Rows from block 5 of a small image flow-matching model, named by matrix and row number. Rows with one number within an expert belong to one neuron, the router's apart. Each number is 128 + 32 x the weight over its row's rms, rounded and kept within 0 to 255. All counts start at 0. Numbers have three digits each. After the name is the row's rms in percent of the matrix's.
Before each expert's rows are labels from the 100 images, of 14976 (inputs lightly noised), where the router gives the expert most weight on average: "patch colour" is the nearest of a few named colours to the mean colour under the peak. Only what is clearly more common there than usual is listed. The data: aerial photos of the United States (SatlasPretrain).
# router: slot weights (model.blocks.5.mlp.router.weight, 4x192, trained with AdamW), inputs 0-95
# up: expert up (model.blocks.5.mlp.up, 4x48x192), inputs 0-95
# down: expert down (model.blocks.5.mlp.down, 4x192x48, transposed), outputs 0-95

# expert 3
patch colour: pink
router.3 086:142127105139135119135113148074179157050191167130123111153122134114129147098104165102123070186158089121141109063139053094112135191105126183182141157120104116140041143111143140154097086174077099155126097093088103061128161157152231131130114129084083193093099086139100122135130115123124105132
up.16 107:088149208071157138114185143135120123132196100167116124200071102140107116139177165105112127059113065139166161119173179171127129141131131147101141140099109103097131137139149127110148086200097127178155130164109163125116130182146090102172142101072100179072120124132138136063154157087133104153
down.16 120:138136151139117102147138180121174171087175116083142108212128106106140140107152112141089150142155162134143133097137138144103106013135127177136094139113154082116165147135108062146206196123116064125085118128125158097060085075101173082111120133057093125120177134098157145117181135148128149118
up.17 086:108084142114117108084113160065103140095150143125144139135154130110165143129137117137138161148121115075074158151106090110143060104167140128110113172126146078143133143119163137166111174193155101152175154072088119134145135136064079121081222165160129128111084098093190108097124112128164163133
down.17 089:203133079124135148196132221142108158125092161178134123117093074132117126153186120143149139091125101120121183180099121128092124210127125128162093103122107118109170075108180192084120069080155125122124159051142104145181091192090159155134107148193134101145112102172117087178148113124124070170
up.18 072:204084162175135136056072120154048103087202130107166050144112121104084107154100140127130128161158140141121135120096175157116193073181126134119133099102093131119098144136147191132131112081171154112133162146147177133095147144165126142171096123152141036136148169153099149110136058162143110107
down.18 087:103150122138138186134117161157120154176181094125126171120170144109165129157105148128129104071197059106134122123125138138153127189171111086100136095165139115109108078120112086092095180156186068134114113133160146110029049121109096123164104120200050143158123101150099105151194109121144101151
up.19 137:098117209142135193118145135082123082130160206136117111086156081113131134191141150126158073157160124109183039064125123125146105121058115119177170059104117121065147179128107152055108231083094139110158114122151158118113150130121114123135157143171130096130124114066126118109140133102093152153
down.19 142:122090125127107109123125091116187183126122182167108145179132103132116075130122130164092104155103138073186157141113118125118122148108155223103124093160118098116178145105113104154173120089108127145105136087158129159020120145153217130182138170144116101116164154123072144071108114112173118126
up.20 044:134105141082100128100079190144180110105122134064161112099056185116134137083133153155121209166155162142139092175162107120131148124145146157086102086090134122117126117118099132149114091164118143141195177156088105146090164161150126096120237148164168097110123168130166140109128119073120151117
down.20 054:146147118139145106224109185182153135107113154182114143128142145112194082121126144116126176099128155097116136092152182133112145105137117179092095123162161141122110072195108105084126141166126037199167130125110153123095194119111122138117148094226132147150112067182112130197137116134124097191
up.21 042:104108121144145138103150169154139061126173148114112102118105085153113128136181108134130036141148173114097120136154199111114117244158106152164140047126100149131099217154114165147123128129106136110126124153198108111089110194130113117098186171120172101100118115144137139127106138120085137108
down.21 061:120112175170105169170100189157068151054099124114160113104175146115173119151153129139112126133122085183112163134126087131157130146167140147092077171113136094138107115164168155105139193170121160095168157119121092089149114162140133157175099090137097125129129169084128129185149139182109109099
up.22 034:058129164134123088130154148132118182125084108150106116137120085140084122136118102114156166130139115110139114104050134101118129106128132064048140107126130153148197139158177117174100148145078116130132110148145164132046134090141121098143150137121150118109108043130096112095109164189109144118
down.22 054:174105093166170125128122122132139165101082085172085103100148163149196157078156129088116132114148105148090148157171143140104188116107118089040100151115177118159105168136157166124140112156152177138103149112119127171114137176201157161154101182186188198157103093161103090165128131109177146148
up.23 145:150165123140113097093194107155122170103192036136129107120141125092181115109140089119164111208084143142142135128108105122146170109146144139097097143100105126121193127149150111171160140132181111102070175130174128057160130114080122123186127158119109133106122088124120085146086150113134100118
down.23 125:104162153082132095186098134155168100111069072103098135172075142126118133101143143131166149132072123155111128163130144157126130137175153130142104131169094137110093139120124136124198179071128070102130084076120094071111098136158051078115156143075150038087149121159099138173118100090146118151
up.24 135:148110115095107130159131092105188211157207192112145170140057132151091130140149111154056075095157181169138091117157110101151090073095169131108091155135170149125124114094133174119144129113141127105099110160092134143103099112101095149155112122209127132118151159158142084154131140120104068248
down.24 117:102156178145139164185112127111071098109124088129147140077111153145125129129187181149146069093143121076138121130116155146147178150164104070098090089057102145150091118157145099124139097178161176095159100093081117203132141175127107147125096171171072146139072115166057111147160138117163160167
up.25 033:121091105149119087132083174182111176167150147118115117138150137088121156108137153138147139180117130132099113190092127136120134018166114132159094130182129173127149132092163111162070110184103070142126083161179120130022125157171118073154103081131175134095097115162106119151126102140100173109
down.25 046:189130136136124145174063169111115121132100121123093174076103122103165127171200147154159149144157064183085180139144140105137122089152113132120101168101105125160085136146126122107117186173141095181166219110105125151130114123131108134123103107183061159138140098115109126131183105160138153133
up.26 121:130127079086144136150151113152132139053151100169083157103125142113114101156154143178155040162152169116184133111080108109102102241169104151142134139111127097128140103106148104135102047110124115151146168127131172186152109148147128110108105098172135106133124127162147187125185132095145107140
down.26 127:102171111143092128186112093131170079106132173104161104065060113131113120115146126123082078130144105102146084135103086117144145069169102046136093172114097140093167115133170152227128147167136176165126088075157134128162143133217092094133121134135149130103120152135105124108143104114129127186
up.27 126:098144136110137108155110090108113153127101158129142129120152124136180162135136109165117112085086154150127111148170157127102164073104129149133086094086148133134074156147104108167113049182192127094117121147100140132122111074086136169114170092173196163167113081122155127182100132098151146082
down.27 104:204116106115115157158156097139134098135121145121128126141108129171126133143146158116140102059114142093143184188151226140140122099088106136107107131135098099146097127094124131078175111072121132134147050148122144111175128129131098161146112155232029088117185148135111119131152159151110101123
up.28 062:054154143110132136138141147112133125145078117053060148086064090119117195066103118133161153182106134155140159074096160140136152150090122226114064136132131150079139128142109138102099120100156135100147085105128142203105109129133164121144117077226105102143145178107079156091135155116130202224
down.28 068:124080108132156198125090133157112221085105146128165182079116093174142108151137118124132143128134108172151099056154144112136157131080155129105113190093116156155111087123101151122127177168183133166102096131181146149075103117187110151165122131139121164119111103136151144170175145108075172151
up.29 034:087142151165140143113107148136110116109071125091203065138120142046136160103121098120120136170115102141130089185102168138115139171162143091087087088085109130115101165133125128058098073137139171117162132185177194165080154158104145088104103114157153127074118189128165165052127128161131107177
down.29 047:175146127170135148123079129087105155092113114146065123096171103084150119144107050081148111131147166216103117142136163144134113155148118154108114074139172190088111114080127134091126132158114135119153176067093135153131172143125148146119142181175157240145155088188137142152127107093107173175
up.30 149:187233122133103125153131154156123168100096136186108110107119158147146089115113177135091126082161143163136132146110102117110155179141081183110138154182113117090156137122063058133125098138166147130131153110132062068102127129198123152076144129158132117113096111076098136169094067153088131146
down.30 133:106157168143102102069131140135157103116118200086108114087082105154106172102145148073172159107186135154132110156115205132148062150138124125145123077205152102128153140106099149159180178110089073090106171130154112145102152128122120153148141139069133145097136063117154136080148118097108118176
up.31 137:135168107100171200110167087120168123123132130158162162130186116090162128143104154125183135199058107126167113133146142148169110085078121057150128086117076114136046094141118179118092134127134102102079138111070152132130107105129122125095139088157141099121106115121086106085085134113123181032
down.31 129:115098167148169079168121137136114127122169077057154139146140170123103114147130134132144073106165131125102122096101048119107143076118127093181184129193126097122143150131124096168150135119137192074110146153183119070140120101096124114187103145154112040137139099133132158108085140113076173132

# expert 0
patch colour: black
router.0 103:149136080136149130132121065111105120119059156154082177170171183150145166127118154155121149093092111150132132151124229134107141044134168087107115131101173149147184137181139148101129173096186088111149210140178144140092169071100126119124146121176167107141139160114183097182131108097125151072
up.16 104:106121074144163168102120126163107133135092155088155120146158137101162119116179121112128124112140131155147183167115108107130125141140125080060139150129110139134093053122108158103101140099146109102088107113134132068153089143203105163112143158157100041108125151146070101102118135133161102218
down.16 109:096157109122160107130145149154125144128215220131092105142173161125073188150116117144010117137111203106146139114135120102116098146210158142126106181095125166134071150138130154090132175148108125143152131117183147065124116150176123101141139120151171134105110164113182117109115157119108152096
up.17 091:124163127130106126164125098116174118123117169132176137126106142120165144155129160149100116094140171128167120103081072142154153120140172086111146128126157091081153162088085167067182153079095095136122147157131146116142129169102168153107108097153129127111129115111096107071111160090125083141
down.17 107:089099126146103125075118105086145132158099038147101116049144109146128174171158097111185147072128132165150147159157077137121154073080194140156135115118152112109130093148123123152122099113190153130139120137053103111097123129091094142144178101145160117136138168162152156139158105102185112106
up.18 099:129132142113110100146120148133093119166160069128169115164153155083149113103147168157158108166219140180118171104080083143130063096144074134128178098113119167187123177104124131160147141130073146185191115155086179146120148143103107103098087108098145162136155133129177123202113140118129178095
down.18 095:185133098088097129075088156128136132063192159094093149199098149147091117064107156155114054112087123137090155109109112145114081132084069083147115073139129094101130124130101175101119145071099042143098137172160163108090127119179113120142090079125119106115127180127124136075113127165079121118
up.19 085:110116113136125152172192134125146144102095159179163186089157134126165158109131163160147134074167082126150100128122089181140094112149085122093110165156111109130119091067136094117145086147097116126103167073132135089077099119133132103174108157155118054103079184148161085124103093124099116113
down.19 092:063109099107137123088114151146131158194092136147121179083040088097108063130165102162102108141185150086129109129135124123091149195123125181119162121160106149107150132146150119186159112106169150064099142127160151119083119139093096165146121173104158094160096144140140144114123102147122138163
up.20 119:115141164149111081150144157123095181138092127123113110121162154127058104167066156158152078079150083088162084107114097104146118149155157089102217127134137159153185131158066122171132069113118132123155093154142145157136126118159098132091129115161063144122144083160132087118111145179094149175
down.20 103:171184135134137114163136129119195167123066127113166152083122108128134125181125131126086143145079149125105141129103112141151138204109191106161157103129092155116164150110137096085116143133150189088117111124141135094135096165137096070140133120163178080103149220148142150149118158134072126142
up.21 051:103084108127084136114136146180131178106108106083147079157152104111123100193112166120155146162121101080162154110109171113178123067085142138115125064085171080152132127129130160112143126160093156132116154138168158187119134167169112097071206149159176089097134187122140148094073116111152179166
down.21 064:107088121082112145120136127121129111217149180129119128123139119156139128098149125109203132216149167089156137155129122097165129079086163196148095155111073159147117144132140150110159121168156124108115094146109103123024114111128140121054174151044174210114116107084160117096112119150089143113
up.22 112:067117088142139144130077164137178128111167168139112156155106104117101146172099118115148104122134122109132060152140122174127128138100098103130101171132130102155147098093177110202090131156103135166118140087164077150168138128108117033112125080149061155126119112202100156101037164227139144189
down.22 105:209150117153148117133099191108128087125148174128165147130111082140142140144124102099079101044166183144136142091120071114144110172132134122171124133158131100126125101130132074133214087107092149130133139106154149138103091190181113106099095095126082118116155151161133138099193104149173183067
up.23 119:172138099104105133141111144145083118110097132112118167093150104131142112169138118103139131145136149131133089095063064132112144156130081137111070071135113067121104163116118119130095099144075113152133126102114097091205188054145070100102129133082078143153135121134091185138127152113142062119
down.23 124:089151083141101131111135130116115119168134216152095116050174157098181120146102115081105138150126159103132163115162084136140123131113152128102142155087151113108051115102148133130153200103111072104108168188078099024130157098149125092152098154083129140153143176123177158185173152126105051131
up.24 101:175162122135149130123086102134108100111145071046202131168159129098164121158116110155157187160100120113116117146137079037128143110185078156114102104088136190130172115139141090128147101144134127140154135088141153178118169077067181159122186164086107151200159157113176132131110126162153125134
down.24 117:171199185149137106166087144138116078134147202149103130136045153160077137173167118131086165084156102153207137173093148132146104187159100119138147174092137142146150102128139184126115131123150144132155074158161131183046139225110137097125072164138094130121118103123095146129154134131122116100
up.25 167:056159217152113088111144117089180101155171099149093101159094097107139122185153144112130150133134120166114103131135111147136150101156088114125139102153142168111159118130110089182163135170119155126124125086082107124120103055141167107131079136197203155145145095126125109098152129127122135037
down.25 152:097111071122138151063130077139139099063087103156158145129107181114175087169143108113197116130145120118081140086123194150132130059128090112133087202130153133129144148138103164144077143159148151157113141151124108188152181125119173107138163122157158183121117003112136124138128116104154042185
up.26 115:149168151147162128069091173141094148145066105114114120085183154089086141110122109115153165108120101173173091082116142120139133168087138090172169085100131111150136080143138202114099152092134130129104094152081054140135111101104169076137173143198086161165119157114129171129124143144084095116
down.26 116:200171083080123112178127124133114117116083208102107072124135124116122152150132153127047104111122116120079131132100125149094073150107140105134076059107124154132089108114126113115126085134106130142141079111124150030169141161158107122104083102195162127155123215164173095083111149141083139070
up.27 025:148116117144124157161111126111203098109133127098166105111128185133108121148114114179157111171107155186156116082120125097112173096121120109064097123127103150113111120082122092137148124075125149104130070080126194082074100120185127107151179114132121073138159143092127118099171155180114136133
down.27 053:101122150155114110088174128171163141156120179108182118118130118145134124117100136151191172130137110118146129173104172092136145127112147195110077188171111095148117140136120100110158145114165063116119118127141092140053135089084077182096089108072152187168142076112122168075174120159120170125
up.28 130:086104141108123133119125118135136135144178163088191127130080106134076092132185093104157086120234171043115158133126108108110086188067106086129111180131100119159135106111108139146107156091165132148127127137130107121192110112195152142157182110134089149128091170113083109128129178130123113144
down.28 120:115086183150103159087144081098157164115154129126120120159158082131205151104120076139156135054152152117148166140132128129157113123067092122149196167136139144169255156146086090150128174193159153211134085145113135212126170145116167140102123110135047128107128168134130145093130088120146134067
up.29 127:049144191159129112126132165137146166079100208125144103146108135100122127120130153114150072171122139173145129086133161155111152090109096090124149105152147139169143141171112136215129142133104096120105139164069112126145132147109207113127104135176106154173071142128075075162069166092113109133
down.29 110:191165096113208121130093140130144092117132069150105122162118134114178112119151068114168118185116095164093094050133118138167147133106119063167135147127165086114196130144142135121058135126154145140157138141087113202095134151117118095112159090150134175131110043134192112133125143112133097110
up.30 019:146101091122173121136180131181143108179127143119126135152099112149170134095186125144177102113147111087140084094142137135120121121060111148163085108185108168195124112073168103142107092068111129124152125158108133154107158067129114144168139148137182145150130138124162126082139198177145123182
down.30 053:117112136130145094125147130149167148149119163176163124109084143132129118092139139158183169176130124127136090209152130106116157079126108216143104149084091151155101167136109138116113140075181067135134119125130179167062113111036163137105150089035166152140177117111125123108130093130110133121
up.31 132:081115172106134102173088109114096108146128168129117137124107127081175140194125105134115103036115174187165092120119112164115133059127153077146112128129156203106185127098112153107151089112148103089181157130110154169116111107078188167098199098182145074155178192106132067108134130107159137117
down.31 121:203105084152076122118104165140120132125067103100123144040124097121094145139133150111134095077131179128129140121155072093109153159137154040113158039134112098103088124122154145152139137082141132145134138110156131098130129188162075062160144118186122128135092167112090150128097138110128131070

# expert 1
patch colour: green
router.1 114:103167185134163168097143075128155148128099094148177139056073122117110103145171152115092160126212161113107128071084080101103169150128054111089139088134097135134157166140085082140105158132086121111120182158097095104159150129174083143111106135192119116147107073088080159168093137108099083154
up.16 143:177147129086113104206103105096078157141103180071093112125114114123139087127134091110141129129087133084096171095136187098137167124084067082121082047116132114115090136139135155117074164068145094083136151096147135137130119100190142140126123196223108052145176171187116098134134109130114160191
down.16 146:148150141143131144213137168138113139136165139097113150122155122160097179179135175143065128194089179103164119192151103127128103151131110098148151040132130145130144119131142120139130170128138084128150144142101175067139096096177142131069138131110071043150142207122126119139106138138097229136
up.17 110:138127107132126137149089134148104062161058255155154144173099217163137154178128134161103144102148114130137122127169193153123109148154157112144161117137146123147190124094082177078146166041113100133080151135135112179142093123167132090141137086098125132112086152122115155138165156150083156096
down.17 104:107089112153106139118112030090150129114056098144094119130116116098099102142140165149128139164172095070143099150081115114134148118102136185065119089121129075093125104125103077156123106132104112072100167134116129175049176168162139179134152098074108117123085165138101134112089119099116099143
up.18 107:113145150209137113178129151066141114120115138102088112132146112150107101092155169149117148085173106109192087142109164111131150140104036123146184180140112102075124117104075118182064142108102141118175098137113152109116176105139138127151133179164113103126155112146171132110015180130098087161
down.18 102:097068114117143104126136150128108105131145153101138152068082122082135115165141120162145130232170136134107126149124113111093133113165136143156131165128154149128177149117078104073111148119148194101132225157155113149140079138112144129191122107103159141120121136098140130083136170160114160155
up.19 115:148165112141141141161114133132116109114103167089135099130165147112201106129139146155123111154115152168107140129169044111124151086129096174132217110162110118125119072105159103132171038108163171148118098144095093108137170154062121120147151109079095122131114068105067154123124132103133110150
down.19 108:027111199133145137080100188160131093145152036108114121206116137095142126106127129165106159166138173137115139119137096102108114138148140150157120131121154148133120131123131111148106190104161104135135175144140148054136108087194082105076162108105096143118196154087157121114125180144096162194
up.20 021:150061164102182117137098086156120108108141123108130098117080147085172138200162109148214090175096168121154144087093166163140159073106150077079142010098127143060116183049182110146154110079117156124120168145122137077093074132184183141156170086096105075082120187118121122095110150121136153123
down.20 043:112157113122091125135131081088168147163142195208176129129141156167113135122112099102145138090150146179161098092136130138148144070063140096108118175127149174137181180132134111098055095156131143119177138038090123108045131081044133142123142194079121174112128180168110152112113145097148127108
up.21 085:179161172136104160072098088124112126117118140034179101106162160060173111166163095136109143192149106133138035085158168129123152129085144087141128164095150161167139109179116120102147111096062146122087129140158135122127106148147142146126158153112203087123161079161116144107128141172105076122
down.21 089:133143095093136085148138087125125083174188165126108138114110114127091080108100157129193125149109105145156194184076111139146139100108120104166125097177085103103087097099142113164145116087108140180152074113096133100000133138127074098109113155098146137154129138154087156100135134183110063189
up.22 141:162118089122100188195149152100147066090149160091097116210185126078177072077169136137133121113102141106124132150163124114142147117138105133109113104133152196110134121177140159169143107106134142096132161083178107133136164107129154108198153152162145129102114109145125156135107107137110143079
down.22 136:050065154134130150112139156127129155165186032150146123163186127104128157109122130154187181191090154089084133146146147118152129115118163103177174067099128115134133117131111102123143183136140088097113103122098143071193150045148112108085189098054175123132166187123136151122102124120144230164
up.23 046:087110104142127172119113074126132158119167153116096131132137130144151103069133163170176130094123137152143113094123190167195109094142170116123152139089099132155084151114099134141158093110134142132135141206170111098071083129117115130099169145195090096116119148099120090081116146126149168189
down.23 058:070091143150107155148122132079175136135143145159129110148162156165173113151133079086125144158166121157112084049124149096102166126098153160132085184110139056116148129134138149119071074148102102131145119137128095097050117145098159115117166109167109151126145166118135183108049191089171130064
up.24 111:198137082123109150131110121142112103133111072148117143166208158068177117119130137143108141094096137124113129120122083144114137030130118147114141106114119128096162107136116180089145129122177185115127190088161104128131112062101123125152139142148139094140143117129141132127047114133150143064
down.24 116:156119142107186127136165167136133118106130164108141117093175127137170149175127195120145100171117129030094147099129154136144152160182122082114152009128152120116096137113154109099121083104092146097106157131107127141015136150132159112081081140118164115145156157142170126129089141161080141140
up.25 021:147125135107121127085143095151118103123161147084149132114093144131171126162099163178132099113039179169143124144159156104148106132097117130125136071111120141196137129126079119205105117088132152047109115109198164067086138156155126110126133143205165134110154130160085165105122098151111141084
down.25 045:107122103139123114183089076101137085126141214141149098188113138136125122098105117146100120149138093106121136161094169135132127178126143141126138156095121096178179134152113144144099100155090149154127140103147169174008144110086163089049143116193140147123141148122129128135102159088122085061
up.26 100:116097130157110108119131176090138105096144141105113110111138130119107098158111161137115109092124123101131087089133203133133103078091086079131167053089131149135140097121094180141079132115070146156112151094181147080122108099128162084192124121196146135132085117115090130091071082131123172178
down.26 116:165083164143146161152144117134090075135186112148128146169131134152145115103153103127110106196050169143120134091056172097181127158140108108157195190131139145143118176120130117110078134135122136112134111156139150096119087104148113146062174155112175071151187079058125123155092162132079138190
up.27 129:139130108117121152120176118150129000129169175147082126201149189099104054129132164166088100036168149158126109184154172151137110142195079146157105122160112152092103103117129122203179156122108115126110132107108117098176098049103134153147135091113185086122109186120139152116145129145161070116
down.27 128:147053211131142126121113134140107147116131029136123135173165112124121194156130162126181073111111136160142128103076172124120126099111066178167168152100142113116125119153125112056156072139132132140110156138120153166064107164074146141101099050074130143114097081092066140143180117104108169143
up.28 121:077071148109191096144115134104132129128179220144167148159104094139108159172182140120190075131169137079132141131111184179120078167127182138133085184109151125154126127127150110166086127162100095110167157065114176140139139116142107184135135112183174203127151096154155068184150131151094145158
down.28 104:121118138149123147158146038081139132142090182130094129035154115135136105130139120149128220102147149122110134139148110134169118132120190128098146188037114081140135115107144158116108141156152171128116111137150115139183120105143189129126124137113233129134113217166117145100126123133116133112
up.29 147:172074147072120066111132102159155116157066194125165143137141154139138170093103112133108112151131171205099152192135188148152124053153137107123063122099126126158089105080118147161119083158165101116128091123127125086136094078136132160106201084167177151139102102145168071106072116150144153132
down.29 124:200201078128105086213158076104117106086062240057132132043083131145097105123125165105089078107160129127114149118116118111151133100133102065078104076119120115087084135128167146189075130122138114134130115111154126106116125187171158118188168152224105103122097165145136127120131134129104100135
up.30 118:154130154118162121184161114144076146152156086086220191119117201143177139120114185128136112116152193077114159122177207131116160146132121151168108123108142144147131139172064039109114121152124122156075075090097111123123109128173131147025142142115136121094077128157150124166150120153134141151
down.30 122:149131091125169126113096147141158123159172211161111160173145116157144130075101098120126096129096148172149161177100095113124102207065119177169134120167125158116099077085109165121103151058097092126152085183131119053090090125174117135197134128134102089157153087140146145096178153151140080065
up.31 111:121186137144151146171129081107130153095188132132143087111142132119120098152131121127124129058157183128122161126138092084105129142121135134111181190113110154089168118123145085129184136124140136146097134099078071175103135165162141241132163177128111161127145102107088126129183111137148121151
down.31 108:097148102151166099101151109158106115088150163062158106039172179138143139161107171145103127162167139127102140145117061133140109136162114114067101178161134164140154137127102100147132096140121172115166150139157109180106127083195074159106149114109123112131137184125168093157134083135077144117

# expert 2
patch colour: grey
router.2 094:134141124112118183188142135107066133095048187148126155195112126131130098148131133109109108136164072154169127129083161133066139146161121109153121112098174084144145153161118194148082122125077119120106125126124121120146165092082086094129148120154104118138133140117149088165132121103098097111
up.16 111:138168153168135117099115157166076126068137103118083143168134137091170149161176202140090131156110092121127056117139153195102182061177113165150132147099132072120150119191175136169061092164097135119080117126107117180131148148115087118110185112163139085124147173118106153127109148144174088196
down.16 119:119158217109106153159138153114128087120043153137138131153082136107129128119115126135185105108146102121110178127085172130154093126118101105147076046086115085093152086099171195080133192128164123137103109121109130078048151175089096149140108112126093178124104057116151149119148140096122111112
up.17 117:118142111177114090106071109112126129091125166140149152137160076133145116150091114118098150122125100121150158175118158123118185129125143090155131151119153129094117140166108181146125060119108121141183124092153190141142107126053104145052074174131204086116082123161181061159147146122153156105
down.17 108:159107120120134147135112023138113120148120070073113094112117091111112127155158160114134080111150119121096072146142184129119101176180130170087085141113125130084196118130044128152098106107129146138178130123204110117210179095060121177148064145191119151147113154112142101129122127117137108103
up.18 121:073176175133088089185120153088161138134119148073155108146169135104146167094091070117122143095182065136131125158091162061111070120112097122124156068137098131159200102101129087210089088168124115088138148114107159101137079188063163109137145138139050162105177121132126143079191120137168170108
down.18 114:162131091137126125151108168134143155123091152144160150044112136148164153128113088122137045109091136176161154137128149161156147144107156101134146065170098130133136124150160175121080097139105153127119105161084151129081110169156087118103126118103186052127126124135099157136126120126131130091
up.19 111:110136176140127126102150119168137160090126171099170155155102114151144192071121112152157148135195158109110117090139148141127112105117085106097088084103160085136149154122151095085091122176151112130130142140097094098137119157134134117112138125155137176144095137149136077044127133172065147082
down.19 123:158157139135135122099152144126140146116132155135174137085164137156129117116127108113148154097112146106170182157064187126121136156127172133104133006120112198147136115124153181100073127060125095133141134089085102110067114220148138148118159125219074168151143141127117136165122106108106124172
up.20 033:147153140060112127104148109158098148088137088104096114143107070097095162144067133114166168111131123145030136108123124073125175169134131135124154170153099083111166070152114107103148085129136131089162127064158137095057151177151131135186137181111126156132126158145081108138125161135132131142
down.20 050:131162169141109127138125104133113182113108142159133115099123127147082157100086114134109096103175121113139140187150101099106173131166111123112117202120133139134089152155172068138129108155143133093114130154179125089061128055075099197096106131053200124086181181157093133147153142092078134141
up.21 058:106166107130156163120083060148168145073146119152094140120049132108114158099111136146085145146089142174129090158171193117107179188095137162134166107127108131163107133138113102123190031156129070115097098213120137165066143101148159131104156128113125133141160142129114153157172142150110130116
down.21 063:168125131154101092075130130151099127094085155139081123118099126138174117130141181078165149137157129093165142123075185161102136057144101114079122157173157078162113170137158097114162144172117141155140134061145160103131110164112115126186122195114176133133136148112141099133163147124137154162
up.22 088:161183100151126102148119109104131144187146156100137160155117084099160114109135117178183097102084145169147153151137128159117142100083146135143100150100140164125174154131115130063136080121097133199164164154078141209155088073117147150118108189136147127169125155106152158135131113121186129050
down.22 104:167132086093100099088117118094161114171117187087108137048094136141115155119152120108111159148090090126186142154117136127122159115130131110136129071156098082126118099133117147193049132105131136124112110101082142163062122167184167123106081091144124118143068203166107165077111102083117078163
up.23 131:083161065071158130108135087112132155135146103094166127116173077132178139086131113147122160082077128154177167186153142101113107104153123168198141081211183150128125150095103123115076090183129117192154082100175153054132134132145107174086155100101114108134124180117165157087100131130161128175
down.23 124:111208146129170126092120103113140148190117144112118116145142127063094101076160122147171200149112182160069113083136121137142112134095182132103107100124140079126186093130130155146078140133127092135139147165169101056131127068139145097157161144125222175122137118109181121138099122119163066161
up.24 121:126105201105151115131161166106131138121201117175129130063127119145149152083117121118126158176185150115124162140124148128150128127120115143087120200120155142145128140117132131120129103161125156130190105137190112080134109135159117165087137082134087139122117112100123183119150129097099140124
down.24 113:122108132146115098098102057127143157143120121099135113078164172155133130147137072103154083085113188125153180135113104124147086174045185104104196081104122150129098120148112151128143180153209145162149136116158123234135110151078186153166117124143032171140109143113092168146124166094108107136
up.25 045:120092138100163174125119149148127168128208127116155107101121060124152160136131163132152140129081157141176122142204149132142118133120165171110090065149056123094102116107122066196107106110101183098128144153132138109078165054129106106143161180118106129136138164124105150143140115142164061149
down.25 056:131156153066086146127059138108177187130128146149142143093188092112095134123154130151145104090138125123077175178139149133078135113146082099152132187058101145133086139145136080088102078173139121168106110139100125080039104102090062172080129116104137143111178166155143119137145081116111176122
up.26 102:095121176135134086120146161133139154141141200119117122173116159072163174151151187157118091083087073141090105152123182100079094141133063096103121090111108150127135176144103113200073100150141134076095155143088072132119155146092177147150151194094119109132153133142121128176114135104154125186
down.26 112:139127097157109105216116201136163113066117083173128124065154129133124129102119119131059116143128137199112177126057103136095153142139126114173153106130135116178065155153132079146132095104102087079120158113141152139029085217179139082133127102177140078148105145170142139122116131156110066132
up.27 105:115244140137116127094102126135133194115149141104099166180148122102143101170069174063153180124105126109149112126093143120114133116166100158092138137194119088075070093147113149197129099130105130122079143146133151126129124105179094139090095114106109101118123150153113103088120153114170144193
down.27 107:050115122136117142150155131100079086184164114117125117157170153138096165183122098069092130128157106170141128088168134135152094086103141191116131141122177155144119114154116164116149142159113162160154133129140120090096155112143114150162127146096112137099110101064140119204193168135138169115
up.28 109:128062095140095111157123159150150092088053157114086150128104153155106166091124155117156084086163083154133100120095105127106090120105184101142131056166095160132131138137171120176094147137113089102207183210141145156158158091182164119097142133101121128119141109142127135147136109136162157255
down.28 107:092081127117159123136122113124136128138085030179121150144173128115155083090105140187165129179075123149110219147157099128130152036082132134157095142161142142109142181130114124119141092156112143079077114140115114125146134120159184147178102081145145154145159141120095158153127124115154104188
up.29 107:130160224085082081129101134145128091119149123087127125115104141083192142163119135097089124170196139204100155152092147158080160062196104157123122147189116124109170118112127118133095122202128122131157126177170117098157152125127102128106133136122149152136160145091021113107112150162146097066
down.29 129:102136124143135100150149113114143105190106095120145114113120125111081113170127141131097235164194138126111114132132099160119149155133140138146081116120158105112105133124126136168113149207100170131181168108200103120103118090140117139088144215072109160153126096072166133128096094160127186138
up.30 086:134117104088123124117130057137115127145160167159167028105104119102113161132096113156110156134044124172112182167165130107128135107139161102202122142123124097141111123064102117161139123132091061127136142108083146137107098045167181132144148121127150078119133174066102094111144158128162099105
down.30 088:203145140125133102166111088126090140233114116110105129167116123158124120100100142129160076089088116142085132117110089117135130147158083075139104119165126165123082144174116098129118100180104130163146075093116122076141180129155107162113141136086082133160124127128176134084097128178100166115
up.31 130:124154142156165100117140102136168088126201150052193080123145178101114103098150124116099111128166098142096112148076188170123109112106099124127191170109099121132095123111168135113166082159174115121131120153073129114148105177184119093112180081125084088152149092101107114129135084132126114147
down.31 104:163112103168093107133167133115114147092128126103142108174113136090152176092130140126115118048085161149135088126180147118135061150126143109117194106154143112133114133111140176085152189124114103120083133128121131159172108113142111122116100089099098125125211042063143149136122169119096150117